Rows from block 8 of a small image classifier, named by matrix and row number. Rows with one number belong to one neuron. Each number is 500 + 50 x the weight over its row's rms, rounded and kept within 0 to 999. All counts start at 0. Numbers have three digits each.
After each neuron's rows are labels from the 100 images, of 14976, where the neuron reaches its largest size: "strongest on" is what is common among them. Only what is clearly more common there than usual is listed. The data: retinal OCT scans (Kermany 2017). In brackets: how many of the 100.
# gate: MLP gate (model.blocks.8.mlp.gate.weight, 416x160), inputs 0-159
# fc1: MLP up (model.blocks.8.mlp.fc1.weight, 416x160), inputs 0-159
# fc2: MLP down (model.blocks.8.mlp.fc2.weight, 160x416, transposed), outputs 0-159

gate.276:435515523510405499511474534500517541536512545558594562492505432453521535519451547518511540483550494452453464434452471460517567529469468448400506440462512487527518461487597556445573529470449453482526543479506469598394432415525500607515538497517524530490444530570439477479460555510460544544539517569481579568514426465509516556551511542428614524525506459470481512514497556610434470454477611437531459417458538587383554447500484480375438568505533503432491421452592434506524429433519491
fc1.276:444492516498425517506478521525523549520516538545598566491533426474524534527459554517537542475565515436457451444463471448552582525493475462392506464466493479553498456491593557476571515472438442515535553472514460591404445412525482623487531487512527516475447522556425466479443536512467568549557521589471583593493431479499531536564522513436627517536491459472493511510471559592449465447459588429532461412457541568424554434506486465405437566482545512428500410438596434503520435447496467
fc2.276:473498556506503543563510491513432543545483509559439531411521441588481448411506528495437565429529597429556547547468542472442466484462553452503441567553432504445523534472543576446562550434461562445445442520512429550580490452529482535474454468515428446555450531500575514440560560542554469425521478537525469422486438572549513488476516541525541595524554507592560523463532566555492513496547437567551500432573535580412571536573437435454506409410492509436470506564537548443401453506478515
strongest on: finding: choroidal neovascularization (100)

gate.150:529504510449559511526593480432628498466563502464501493498564464497456536500441482384524461522472427481509531480553473480461455526539549413553462452498434467450527413484426531418508562525444466518557486527503566480502467608460437532500404492508488525462523611505484477599453499579601512548484640544434575561484510577498591457552412488505525452539584559433557544435508435483558552536429488486504535422497455459536498510456452547522552504557469431481418540499483430472542506431573443
fc1.150:444480485519400501484423523571358461554447548488525505526415552532537484490562518573504581480532532508500473500482524537521546446430406553463503542418572525538507621470534472557491451489579540462466505455474450568484532380536523461504581457479534486519472446469474492438578522428449470445540355474571464459513447438523467585469568441506454539488455475557420459534498549521458436457579523460560459590479530525473528467553576467481466534507512588539559485508470607532490486583458591
fc2.150:458482593560468591462553508573486509549525567523409553500490486587526436552550536527508511411558555385500473503470511485497544531442463522462478596487390464504559511514567526515581513439546514475443453459509448494601466485461495441440408461472383424564433530514477451493557529510576534491491484595523489509455445447492534413513528470473463513497450570506556540559497534497521572559564418509586460391466596568505537534571438444546470491453423501457520565463584494474449431507432465
strongest on: finding: diabetic macular edema (31)

gate.137:544564537509615547457572519519471400401464394469540518508524436565469487474465470555394428515454526422554444558536522541568584612561469513516593491451447487430502456537516508484509521529470525543523462527493490475629509494469422493516421549509497518527464439493572572532425492472474631539532513523636505476487548494533540493543505424447544463524454536467505535511403480529512477532560494488555512500494438484438604528484429408501492430436548533537477516478570402539518462469480401
fc1.137:407491483547499541589430492476473562558499582603493512466479467512498465561461503473599500469557510511512579466431514413400440460493502498494446545556488471430524477494518464486481526455544514447468502522472509480520503519490530438485513513478430464538477488495407325467603483518542370489481503436489427484469497453430475529471492585542388521498444487546626503493554553456458579510447469609511488498580578531489462496467437600529572484556439422570490533613462511480466560526516560
fc2.137:434435472558460593562483447512441474582492571585426501562510499508459527455511540446563565454593547481557550487517514448439454406488513409513455571560439496511518563436557487491508552473537539456420538551481517493557487509559445470508493433459418438511408560512597466456526559555586458425558475542433471425433436475578343476454436572555483503461544475524517457428539487532517522447486467506499465447506583491497509538508450523501539581472472440446456490552485581418516480568489576
strongest on: finding: diabetic macular edema (99)

gate.53:557477480545460486540499494508438496476460523606388458497513461485543424484499559448509404466496478474538487495453485570494575477426485457540607459454491472484453568575454381590475493583493610531455546624475521479480526517472509490608503573541537522452542511433615512480466400471514451534378476453578447484469528461414432527520552472454512447437473570517554483543427546467489571585520523497482451507561517515422480467516546534517501498474481422587587561467493468536589540483469557
fc1.53:440510504465538557454508498531504507560539444420605550474512465575489527514494465507463565492528545515492537513501496399510480550543495523464397559540464526517537425440593612402525549425539414474486454392540459494541477493509530512401490437446412444534419501558378490509561591559500573424636488560440516468526448528586579485491447542534494568547518483497433546477531497529500447463505457506537498441421511530545520535511389456492500488520494529431410478536528468430414433491532443
fc2.53:554452465467615584536504466547435498506505612532411505445506600520540516501608388544467467479529416512471555440495559495468472475548548541520464584487422538605475464529502408604462499467525399464414560496454448563508627568502480550567512497511447403590441479492498478514480507550556540467565519543458510433495569466519493453459568538546483497541512457537496433468443499581493509465517435533421509526500554397561492569442548507470450517462519480481567461536398486501516560485509459
strongest on: finding: diabetic macular edema (29)

gate.249:493547505479510550541477486492473478586454493571415496514532478557516498476501499518433476409417596459506487549437563577415483555570582449550514584580510523514613402572573460453594545534402537445420485528517431468560560487602443470478489502467445524486401597439551424479506499514535524494485437536518430557490504493506563443485491564557458455520590438492578450538400557545476467505604456542473474439535554504534475553523423494555523450469501469442469473555482423490500532512558550
fc1.249:502445491564475457431503519524511540478490511491491372506486562498536439478488581385550484484508563407444429492485426500553510494507505534510504499429529496543439438449488640524566455519576538506515483450471575505464589464456527519380423386518498610468563494438378611468395452492581430496415600539450518545493539544435468506511517479482542448538477502528438525502610503436548506569538449530443525461489481542432499409508573484513509456569484527549525571496536520483501481472482498
fc2.249:512548434468486468455400543534494459521558509460455515469455497510526541552457553542468439418444430609423527425535524543486448511474511566504556525496506562526509438580462499568453455566554526586482523420496560554592517513480620481484473539505469551424579397386442532531509446449421509613433575413463455509514544513463472394446524538538462518474491453519484522566535478425540615550443441569471500539507512507540429436458556530539482478566568569544517560530447473545549540510541513
strongest on: finding: choroidal neovascularization (93)

gate.351:518520477464483507466591508554557464436425453498443415547499528563519532496501589448467567539462433508566518547574569548492499500661509593524456517456486468530515587530470526494517572545445485533367490607513560456459524531597505504411498432551461483408538554424554473545434483488597417418482563539501525452487478476528431474489531441502477489502494559564442555421449461443593506549574542539523512439493556459593551610515510475441511463519482451438558502492466481458525445503478524
fc1.351:517449521460456487515443577491505462555632419454539503489419519530565457504556441488534552456527466509457483592576514481558488426485414534546462487469527520451518521476542509586419462498605495502501519451445547465541504533607490480526508487551525499429575489478455575445605635462565535503481513471417467473531471569541499556496561427522508580509529525543471566527507450471468396492477465529544579534439492517563551566366506551578575600550504512547580595480424521490432496513461503
fc2.351:514463562486432575519586456546457568534487498537411518444501451572431497465473462465444495482507453430521503503565544440442461487583517438531486546530425436515447537497530566516552565449496604485416480538579613532537530539607460475525429402524440441551423574518558580503511494456571464459542480566475472483438503372542456463472479486531434459562521585550420446458601455525475427533528462522452572445465541462496503497568491560441534514484514446449487550500485572544465495511612555
strongest on: finding: choroidal neovascularization (69)

gate.147:522526497478473501515546487519479510475515561561406480503446533492542434440490513434537392481481502449575507508493515534511561480438480499551628494459492475503513601550399390590440477549592594538517523610491513447529450526449540537566497579516527535505526526414521468548471453433502471518385529449531448506512504455354465495619565424462517418412442570532514438553441497461487561541489492481516427516520549503454517518502554539516469538506447469541589575395560497506554562546476545
fc1.147:489481511489529517473475523505476512539487420437595532499591445509469520555506465558447609516540496519456497506496469445498465535536536482426375521553486525513492431474621583396539534439435427491486464392528465527468536494550502483457475453473461471494437481579491528441551558564490551462675446582480532477478479556610566503407455569571514574572564466482489569445538505532509458473479499540482577449458505488570503491497438464507529458494508514463398416588434492461414454456542453
fc2.147:586442483487596563523524472533457459490517596525464515471449595507498557432579391607449513481528443536499542490521569452475485440539524512491453550477449535595416506534526447585484489481551420447461582496435416597476611523454446469574526487451486424523435463466483540570499579566537540456555541510425521433484533489542465487477500534561435510531571467505436421439462476574494474453491466553418499534461539371550515550463530468531438514399520517511526445539412495493563528484532436
strongest on: finding: diabetic macular edema (67)

gate.179:536633501485564557553506482470477539583405534551480601534530453551432500480458445483445468453487528487516412509491535573458472501520626480510496533599519521532537511581565480468499534500404504444446500550526448594570476513519474434583436536512450457439432598421561410522535530491471536483611457518540402493512481471583510417435478552495420481597583464492586460537409517557444509473524429505476459503550589555484489586496520475462459496446520408488471449499495474487550513497519508
fc1.179:443413506506430434452489522512539486419574467448561394448470548454570478504538564490569510548478470514492589511503452446547552526470401522492525460402488487457465504430438532514519460480564493556568474459503560406431503455485533553417562456490567559543567418595441591492480457485532467525387542451466601529481526525391493585593520434500567489421418552494418532465605487443538485538482592475535532499458410473499533410487474542529528516537461557517529555481513500537470467487497510
fc2.179:527545422561514484476437541514411525501517511479485464499495495469495522491447497515479448481463428582415569445499500553477418467478480531536564494519518627530422419585476469576466459557491489559502563455423549628543582535445546462504475569436485514451558426408454523534465470498454493579443574466453491475504567536476450401426471592525465539469529415496471471557519532464506565539482432539446545586533507446515418439429564531552439494570544564566510530523404445516582568474562462
strongest on: finding: choroidal neovascularization (99)