python train.py --inner_norm=false --drop_path=0.1 --patch_size=[4, 4] --label_smoothing=0.05 --batch_size=128 --warmup_steps=2000 --weight_decay=0.2
Rows from block 8 of a small image classifier, named by matrix and row number. Rows with one number belong to one neuron. Each number is 128 + 32 x the weight over its row's rms, rounded and kept within 0 to 255. All counts start at 0. Numbers have three digits each.
Before each neuron's rows are labels from the 100 images, of 14976, where the neuron reaches its largest size: "top examples" is what is common among them. Only what is clearly more common there than usual is listed. The data: retinal OCT scans (Kermany 2017). In brackets: how many of the 100, against the usual share in percent.
# gate: MLP gate (model.blocks.8.mlp.gate.weight, 416x160), inputs 0-159
# fc1: MLP up (model.blocks.8.mlp.fc1.weight, 416x160), inputs 0-159
# fc2: MLP down (model.blocks.8.mlp.fc2.weight, 160x416, transposed), outputs 0-159

top examples: finding: diabetic macular edema (97 vs 11.7)
gate.410:124153126133173108080159135141172084173097120100117155107083132117143163134114162169152149171126069107176090107106109174160181197050123121144168113111108118087159129139128113094192124119108129125118083147174173103151121163069141155130148106079156170096144131091135182187113155126106090140077112090196185142115109047113122119168125081101149078125117168092078112126064118123102129176164141104156125124059091177135157156108118123153127166110084133142108141083187085135169156144100112
fc1.410:129108130130083143168082139101072180080145122153136099155179133140122113105149097087076114082115191159082176144127136094084076075211144121104096141150144150181114119113143127153058132127149132113136159106092104144101129103183118102142118157177088070144096113153135084065125099144152160127172138155067056117143142210143133139090126185167115154122145087157182147154176161145148130083103116153091144109177159072132104094143128143102144075141177108132146117188075134137094101127149152
fc2.410:147080058171098164148127088121105107167139181150098116156152122125122199083165128130138148120161120168143176112143141100125095079102123080106110169154092168172078142085138110160099121125144128098096182158131079144160129121156086140120142119069116097129091159155170112118157162187174109103176173130111115090107113139157006103080103165166093189142171085123107075099145118151138099067113102133095101119100153114140100163077142144136160168142102102080116113170091146077167139154148152

top examples: finding: choroidal neovascularization (100 vs 29.4)
gate.91:121128158120117160124097089174087153133117133168113117102184089161134076135120135149082080087159126115169116112130133120135139137176135079072118161099071131130118076152175113113162099090104053117106141097127096181144168137128128145159066136131081127157094129175115121094111103162137140113132137159107121145123173074079139101092152186127143108156168136128120133160083198122139143165166140078136100069160192189038104104105117104145124175109170111160147089161188102104076102069161188
fc1.91:107117148110107143122093085175090153107125145171110134093182096143144079113128142157107089086169124120162108121118134117150133128173126075065109169101096136130122090136167123097162087093121081118104155088120076175133164126140115137160076128126088118169091128167105129102112104168142139122135130174068134146118177079071141109082141178117128106152165120123109116180099202105151140145166170073140113085165196186048081079107126080154117173124174129156133074171179124110095137065165181
fc2.91:116135169146117158180155125127115124160122113160116155117117112155085115073150131157094188100141168077168111145079169107108138101114142115090071143153107093130153183090159167103182164080102163084105116176112085149154114082101133172102123083119096098152084144163157110106162187158149148075160096158133148092096075154165128172138127137127176175124181164172133127072113155170120101131145116167156121084123135155086195179196069103079120116082143124085103123150159161091072087159096119

top examples: finding: diabetic macular edema (68 vs 11.7)
gate.33:084082116128059100152114112126208057103168098116130150082134110065107132126117189054138115147097165134126069139139122154175170142109115183062198123171120124106122119077123115128160132072128137156150138124153096072105062097138136106127131088128113109084142142101126147116149101152157160175182081177162043177118150150126118155163132101134100150168179153081102145124096121126099093146087127071178126114139125148153119125099089123183122135132175136074147141109208118135139095108134125
fc1.33:128162131146179171134175140167036190154108171114101093146118133196187109133143103190089155095144067100107164111117134100067107149104150078176084170096115139186169141188164149136100114142115118128079099134128178200108156125101145150124107165114112130186081124148122101120113153108105123088076144106108181092141065115116123101133152142130157082085060107150130096120136140136132139137183102142095112094083181103139149090159138135052134114123080115196136116143100121123129135164113168
fc2.33:153068089134108156183076098134111126158106135175098168135152112134114183116142170143086152086167149137181170114156157090110080080123139117090089167179099195119107148060161119098122143109117147086098126167128076158149118128137126133101132095127091088134076123121122117111149151212169102108165172125129106105093115134155053116081122206175140150162137085154151144082132137151142176088134107196104126096134174174094144160093100123095128137102155113101133111187104158059179115150086103

top examples: finding: choroidal neovascularization (100 vs 29.4)
gate.198:142139132152112161119096152081148108088095141150135174122203075127069162126105159120111128110158166113180100092088092108101098152169139090082138132122122172135097080161169114122152101108118137105147159136135080154105127107107146157179136130158115121134109150132111098085097115148124156112161148166148084188102178094119140093105074200102135134163177123117167160128095212124130162114148136119130097068165201194071124132121136081182075171113180091134099095159193082127077111079147160
fc1.198:138168140130138186091109170134115190125096105173116172136184088161095107105119133171114140081181165108167097093117134088143084165165135087083124126154128133132126085163169139087165099111115090070117184102148096217128160108112114149103141114146100120156089106164104078092134108111116131130143176107121151165095161074143153127092104202121132127152157099126143148146120140107114148145187152153123102066127142205058128129108139079098075196087131112167111051128168095120116117077168161
fc2.198:114115156141095163176123107152101142176141150165098167088108096166117120107138154165096189079154161092164132147106166094104112093123152108098065169161088108121168180089161181106174185084127176075093100167109102146161100091132152145101113109141084088161075127164134125100172193177176135091164098164132111079089059145175123149110150148153150163125148142159118134106121138150142120122134102175147106072107157177094170140184070095102124112082157145084117124155168177094103090146096106

top examples: finding: choroidal neovascularization (74 vs 29.4)
gate.375:146081117130141089189109195116126188114111113148160144085093085152080149104144114122150152165151179097169127170170134110144106154066098183174186107188151126095150164105121152137102186149121154054151153150150164091139052091135097118142132115109065118105117179159115151100169191109136067069182139133170116111160126100125077172056120143185136173080084129133133128141180065160105152132121160160122147129163138130120091185143130141156136113126095120123114146138132121095110116164088102
fc1.375:094173146121125157072142059127129065132143153118123125161173161087152119142121143128095071092101099156093130088088133137108157109195127073086082139093125123147108113129129092105153068087136110195112106118109073151120227160127160150124146123149199162147120076104160103166096051126127186179098095118111145134098146166114169100205128116059134107204159106130145136113091183099146112111135107101149104138129113127106169072124128123086095133118178137128128096125110136162166138088171150
fc2.375:144133104167126100108096179098148180122053100142148116111124176085108111071070073187131106153107110175142167053074106124108100129131140112161147095141161160124094093140109129192103124158136136129157124111120138117113150123080133102124124149124155143177152085136097160126101098137112151160107189091105161119099164095105184134118089171154110176108144098138107056135166153104084125086125170104040128170139118071136092113109145155175139139164171097170108157121057100142138151045191138

top examples: finding: choroidal neovascularization (94 vs 29.4)
gate.102:182071170103154096138139121198134109171145071102072127139134067166149167099142136074146149114199101130173115170181133085120165101127094156146113156077126119126100138097123138155093168100139115116116160168100101163161119087144107196123147110107148095165074124142117092082155152090113110098155135151116084116133130161198103140096151110102167188105144143186151112110134069163114197124110124190128084138162111208091149183140158153130150158095110136093165113125089149101102121168063140
fc1.102:184081164111152096139147107189131098165149057099074131151120050148140159093161126084139141120192102135161100165183125095134173087133090150132113146077151108141085163080114150159105163091147127135124171168090103163142129090150109177120139106105159116177068126148117099094161141089106109112180135174120097122136137157186089153084137095110153168107146143172138120102149066148111185123120137180118094156166095226106152168132167158137142155108118146098159106117089169085116118158062129
fc2.102:167096157063128164175165079125114114157127175155116153087116115162147113101105172061124144102156152080181129174122132089117121131120132092121101152163110085095153161066145163075171159109127153107092113164152120116137112116194102185070119069147096101090111187126175115139138155170161097092144097150153132111108107197127107149153147128155180179180112175178162133075126135145118107127132121144150087075161151129073182159178108147102163146092084088088087102148166149078105103152097142

top examples: finding: diabetic macular edema (96 vs 11.7)
gate.327:188097114133131153101164154146125134071105156118086093099137128146190126159149127061160126094151161133123080110105121137191098215131129146168153134055159111126106094133075117111153171143106139101185079115175139151176123120144125154144129104099090144114147156097138063119116109064144173144095107146133152139162141193066145094149163108132185150160016119149212101144093099133148191105156105088116112082140122111113126126130146169063140101111136083141145146101110089162130138110151129
fc1.327:165096116123136132122142148122139135089080148135107101105163152119151150140153114062149098107136171140094118099114142141148040202174099118172122106103173092092092099111074121103151139132073089099179118140163151132175144116148111172134150109113122154120137146135138073157116066091143154133111098145130149125143173207058149087138144169151186162175043072154204108126112115143132209095147110089082168087149095109116108123129146174091137107119165075135137118135085104159158163086176127
fc2.327:112197184093148139097153160151160121120075112095103137104080177152147111157136099114138115110076111119103121078102117165144181151060130160144132112091125065131189108177125141080129137164108145150127056061177137099151166137106159136124117097143121156110151125152106143162116100079085124143105086098177170110121099068111151129143146066108118138169168198148157182178159148088130117174146146120172095152083096122169137175167146155118122132129068103153113169083125094167105150196085172

top examples: finding: choroidal neovascularization (88 vs 29.4)
gate.415:167090122098124109137131121144144106101126102150152168089193166203140184146155162137123134139143136117151142156131056142083119094145081182109134158159124144159120179056211148156100168160111089080166140147123123117129090111062083098148187177155061098106067136147180144138103149118165132090128134133159110094102125150083064142083166147146099150099115155081122095133173134140123113130116151197111125084148110134112080178157157162110127157102084135149176165169108126111111154188064125
fc1.415:110149140133144163102137115105098148143126175131099131154064118069135067096105112116115108093122123126084117102106193106146125175095177083151121107109120115089151071206036107086177082084133162163076129124151143157160148148162160152116066074106172121169173155110084118117175109131118126164137117142119133157130112111163195092189105099106155124172135115187137166123080112118162134131142088071135137133107174117142159074102103105134115073147175109101086104094159118160118065083177101
fc2.415:129123131189117101102126161101140089112024107077167117193133170063090177126106079183145103167104086142145143058118154135088149113110105128101165079121171123134135123127076160181100123119142119152186131138103138102099145129087129094123183148069193151144148082160126187187119103112095143183122125110110142151086156078086151148133110124146102135101183132087095088135179133108088122097164173116066103203128093117149126125117127139159094150136180126138160137113094115172162151101158132

top examples: finding: choroidal neovascularization (100 vs 29.4)
gate.120:044124172145064144172136084119097159139165149095161123115152090136170160131123151107136121119151129059144122154089140092146135144075121105079141083103123103160180142090154179125139173104124143104161112145139132190083077086148081199090138120147096161131078159110108135145119173142154078083150105163136155155178045152147124163129128119148208144159091107084100102137138129183178119135151146082137093046094115139116150100149098144075095175088112162077129096123157138123159134137089147
fc1.120:063106173136058138164137072129105155144174148079158143129143082126165159139144158123153153136156120056139110159118146099160150113069104130066130084109126115166176157089138175130127166115120137107159109132133136190086077084148086201079135125141116151130079155113097133138122184141140088092150098156133163158179051159149129170140144114137205133167094110071101116126133124157174124123142149082146097070090112139134148096156119142080104182071113179070143081106163164112151140142087132
fc2.120:112124136136140148177152122140090114146119159161095133107104126184139187130163145054087132083120165112133144196178112131078095119088159099171075174181101138079171122106149167070150154117128155088089076147144101157163124175146083116163129129174084120128116187142154146139124124151169068073141132136137102130117127162148150092093153137149093162159108135171187169113160134151124143117143091184165115087191162175084138183127119082120117068125072140091133162171144178093131128173067142

top examples: finding: choroidal neovascularization (95 vs 29.4)
gate.290:113170107076182116105100148180132095175119099144104150119143097150104080153132100164119109073095160103157137151108130139080166145120157085176128186222097117101180073150193116116163148128134224095062094136133086086218135120198145112125120119142042110122105143103121102126130132113148172129143129125171101161134135104130140094149099117185094115126152111173152137126122179147119146194136056162147134121157177180137117126110101087164098096122139117113102104150131106129175151148160122
fc1.290:110127152087134150190130086101117095141130155118134168116187126113130145134106095165103118133173113128172152125095184095141127142151099110104156108119154117095178159144132053117120135117063091133148163173151096093143092114162120170139136138108182082091101135111194086129141183142080171138165083142163139076132092128169106147137132146192159162132137151124157069138057116183074168062113158097093064144115141089131160211139086202120118175073106106104121096115139073137090131119113135
fc2.290:134109157176095157187167120134098200135136062120158132193146083128106111078121099127089171166167175062174114174105151088144161113106111101116091109129127100108135162088165153062146125079090138079146143170119089149094118105116107165110144103095142100193084174187144089085139159172159131071159102165135161122137069160163084175163094117125147152154118149116111116078128157172086072106169139095153111076088106142126174150145094133120146137106091102081087118100159152111100107160117119

top examples: finding: choroidal neovascularization (66 vs 29.4)
gate.182:111120120129069165169103171141094114083106114129152170062155143163166094118165174100104074171098124163144086118140150093071174107095147114126084127093070148160102167091207138142155077140117068188121128129090100127127113157115145087141118200119148109123144078098082135139120157087147111147127089114105151121104138131134119128179142122153069166149127183126087145068163145135141083221107133136095074121188106146147161084153112106111097086159162143181147176133098176088086128126109111
fc1.182:123112103113064195154097186125097112088095106131133188097177147143152128142158153109115058183100119152132094099117162071096151119073153097145086140093102153166148188100198141130161052154131049175114137130128129132105108140136139102138149193104168086109165079088085123128115132087147097125106087133129161102105137103147131133166121133158086171155135175118074151081174171158125092180100159123095092114186107137154171083140117116122107102143159135161130181132086178092080112086138117
fc2.182:163087080092062129147095122127110174145142110146142144135198084100160141179142158130116161133186141124117110155193146086091097121181136121108076129179128192113137139086149133073114115085104135098114167142147090158120107086182156160091142101133140103112092112119144113085130118175154131110178134132122110119124084201139094128137186177153187144148114056133159170091081142163133119066146128139118143128127147203085140105081075132112132141096182107092204106158135172098133085129078170

top examples: finding: choroidal neovascularization (86 vs 29.4)
gate.196:143137128157143171107136138125110135125121117146118205118120062174098137119125104151110111130145170097178137121112101095091170171168127165131178165147129154089132097153151120135119165121104180087092141113149133101138081150088108124132140096096053076161067169165087060123193115151153071103171133116164107096086125114170126137104100170183111120124047168109190178153103150128107170160160149196152110112138182121126184147106076147134170112087117093157103139169163061145096069135123128
fc1.196:122093112107119093144118080140140126138142167088139062124139191101158106126134159080148119113120098130056114131114140164150066085105131094132055096103135119168103158101104149128113112135148074181165128147111120155114175101178131168093117146130205149112171114085180172133067128105137188152100116154098141173158146170049135103167167100097181137172185071132093071099148125127155109103078105054105137122143083106134084113129183141101102163156127160090166122103107178125156175132121120
fc2.196:168154126130170108069137157136150108093083120100140111121119167109165128127092097146120063162095085168086096057123096157136153175091113187169177120087132123128096083187092091157100098160119093171144109070150121121111159180096155151169150123129139152117156079122089118167101082067103168172099191101174144125139180105088156078159132078097121161112091138128147126184112136119116194173140146122108089150146106083138086142111166144134087121172151091161155174083087066160150150110140126

top examples: finding: diabetic macular edema (99 vs 11.7)
gate.402:100149151101107136117146123140084159183112215080105108093141210147137116140136077143142086102094094111101156076076128167124183151111129122161123116069116147088173102166111120138091093136117088134105120122153108148176114140113108180155177135126127130120147115143135070115078128113124109178143129124152153103095135063089099166148121106151169159180150188169125074163131187163106148169134135120104079127082121081197148154126174170126144172121110080107106201062114102210128135137111151
fc1.402:152123151140080103073106199125115160168064110137146109123117208168139061121111114125142096121141157128160157047117113097165156132104132144114121111084130166071137139147142141140127157140133149128189080157152116119154069105101125170120140133102118119094137123132110087088135109115139136166129108139214130121128140083090099151135142136132149172098157165127163105171111171116118165173103127091123065122149127093118125198121134154160109116088161060131134207078118046222083065161118134
fc2.402:132170169098139102082164161143150148092097068092198133115143148130122102082096087162127085181092119098122079136088107145160182197093082172161181088089152082097134105150095124101134106104108119165175080104156094094088148125123165136114139128112179170131155126157123103139118089071076145164101101144171154132147156126085157151195080077072118152158088169153150138173128171102100108157151162096161098170164085131089149177141128124106085097123121105160076151076119087168108132111114120

top examples: finding: choroidal neovascularization (95 vs 29.4)
gate.365:147093117112069143132095117110109126163085179177123161122126201119082129143109088121094165076131152108150145106145149086100104120171188168078104116138114115092184166108172134107175153082175178090096111128126188161156126139141154072165088158141084111117083158100132155204137193166119160123168109122137062143092055098119129118109096135130066123144161158141139107138140169124094169083150126136065148144061202114182147139104070168132179136108157102122105128151130143135125106154134130
fc1.365:176082104132075164151107104125076152176122165145115159126155185126090127148138072154096176080153134110132125110161164077097114102155195125090092115127120122078193168109157131128132143112178140093096120126118197182175121148136139109165101176127085118104089129099126147178120206149111152113173122102117083099099037118149117114099113128164100136137160136143144115145119132136087167091143136146071133147027169093203137129114075193133202150115151114133119131147115160141134115167123150
fc2.365:099110168097112149141192096112175079127099138152106155139101164160118120093145130129108158129156178068180092120099158099108150109156167114111089150138111057100166164097162151082177158080139176085106102159144121133119117137150117124081128073134113094114078183139176145131140150125183124080171088186170117159094097111136138173172131096153142114174140179146104124071145081144152100129170112117117121045133149154120185116176085106111139074083162116084105119122187146083092074129070108

top examples: finding: diabetic macular edema (41 vs 11.7)
gate.13:041120134147092105165123088139157095119156125129172170105123118124152118154113176032130116129107134120117099136141149182151206115048126184128164134158115105110125130068118140100176116068130118162151116129163064118123081177118122094149111106102105153159106220145104119109136143123181111139180090184146049170121110159093124118197107102116103134152142133078088115163117104133093090167153134123140097107135145139129115121104054114162101098145136153086101142107216134148098102106107090
fc1.13:096159141169143165163123152159039185158103128130148086126143103146173096129112112126094169107154110104147162124129143120087155106087138131181093111069115146146147135144140144103144077105143103139160094128124114203098139202059107109134086205148114124195098158189064132123114205121154129059103126156077172107114051128079133086147140122148117144074077123133122101100118158165114114144164129142098104089098188076155085127113068144113085121134120157169134129126122131082114148167111142
fc2.13:104096113133092166184127120114100130160094165181091139119149154146170167118166180079107174086159171119140171131157113118088086079077171140142073159177095162146127143092159162083138159105152159081088116159116102173152113189082094110139145128151085091132092160124124126130106166184178062076146131132092110113108087168166087106081165180163137142137139115152160133091125113148165147094153098180099138071121182139104121158126088093104133094115117129090143144186111174066151090179081133

top examples: finding: choroidal neovascularization (77 vs 29.4)
gate.70:115181122174167159151173088143114131095125179156108091134138147182172137139116149115112098113075183092090129154065086178088124154116206139157132177163112146159149103166156109146135156130116120106097099115126096116117133139147077111136167164130088131133065212082156087096134102159188127090108070194156127136166164165089127112112119154072104073097132095060147106175080184150132069121130116157103136075159125105112128185130119068087117085102073126111138137141146088143148129121128133
fc1.70:123084134147105101084120144134114156140114104131110132105146142143155083121112159076102077113147176049131076115107163106161154120136071099114138137113136141139123079111159182131191096105135212154124137108108150122121176109155149140035048047117107156097153124081066154113092094124178109162122142170103112162115144134090104121163121131189147148200107156216105095141172139101128150184166113127057099086129131157091140083123120181161155113152143127143120139121156120108093111086105139
fc2.70:120164086123091101108071165142125134166116105101091132122099094133120137139092159167094106076096082186082138075127174160102092133142117108109152142158137163115143081155110164149127078162138183183116148084120159163182149112101191124079096129099113160098176077074085163143147090114088131187082174084099111157098160148090097074107117160169114158125140099154084148157181131081146177169120080178102139155120143163130087075109150157171134113176185161158119162147116122150154163138165162

top examples: finding: choroidal neovascularization (89 vs 29.4)
gate.100:179120144159187126057156120180107130098120112081109159107169105140109111105127111186086122128155080108121089154099150115054175152173158085145134184157132137169134117133140097111129144066160126172113157152118134183155130096128165154123095116108139079182046105149142129101139162101092185141210119171121111084121117127142152107194095096106222086113144176172164120118144088101131111078125108127119102138129106121134131100119092113112155109073174143079098125093139165125099046124152096
fc1.100:128153152168142110124118152146077155103154127080160154175147124077104139114168116193123167144119145092113123187085099155140133138131097127130125079159140141140152146125132097170094119089144109100155141129116182145110098081110157136124135184132133094150068089182129177144103162194101185159146077108114157110120095179126182172138125167109168070093127119076085140133109140082164070114133149044130137145073105120203122068120121119118112123060117170100124061162166125130173086161112055
fc2.100:146192130116166082077094153120162142097166072090172095146082104117113104128097105186106115159080108157095093145110126159160155166161108180154174095076173168125090077168092122137123095147128110154169154091103100133092153110078153146155126152132160178167184075128080167153142122076081131157085174087118156160174176111106157151159141092083152094103084111096112144166136113103136108162157169107145170156117087123137104083131149068131096086137157189177139105100129089167144123104144076

top examples: finding: choroidal neovascularization (69 vs 29.4)
gate.140:162126146212109134114137112146130145119135120150098115136120132151144111130115229054124066114136155058116095152098104167148102108152119154142129148114114132146089094130139167136172101115151153138095161113071140170098150093103138149091108082122080125148147138067100174087087107169234108152102175147085122174103172172075108105134090130105156100182080111149098118155143128114173126152157099179105118064159135118063112093107150096149153097172124144193115194140136116096097119150089149
fc1.140:162104111151134146112128107125166146086175094127167128141098140099115081129129141113167179159157094141160091109139152098196134116124092171080116064085145109104111193035111212136106087156155075159154120120134173148122136101075133146084139117133162078139167073173134180111153135106099172163075146074081176095134097136154139148160135089080142119131108171110122189115168084073129159136081182114155147143100074139146145109128110083104149186162114149176149176111127157139094100123124110
fc2.140:149088166147147151135185076121148132083140128119164153168165123111119118106136104105127116171174159065175084175130134095159158142153090129117114115092118100106086171078134105092158105092088085090142143170121066123077121099156097165129153087118160088152082144185174083106139162137160147114178084198147169101139114171139102183174107102083171148151121151120149127104085165176095098107155171095158111123154117112093177165163091108092086161074095102086113083105147125084091106109086072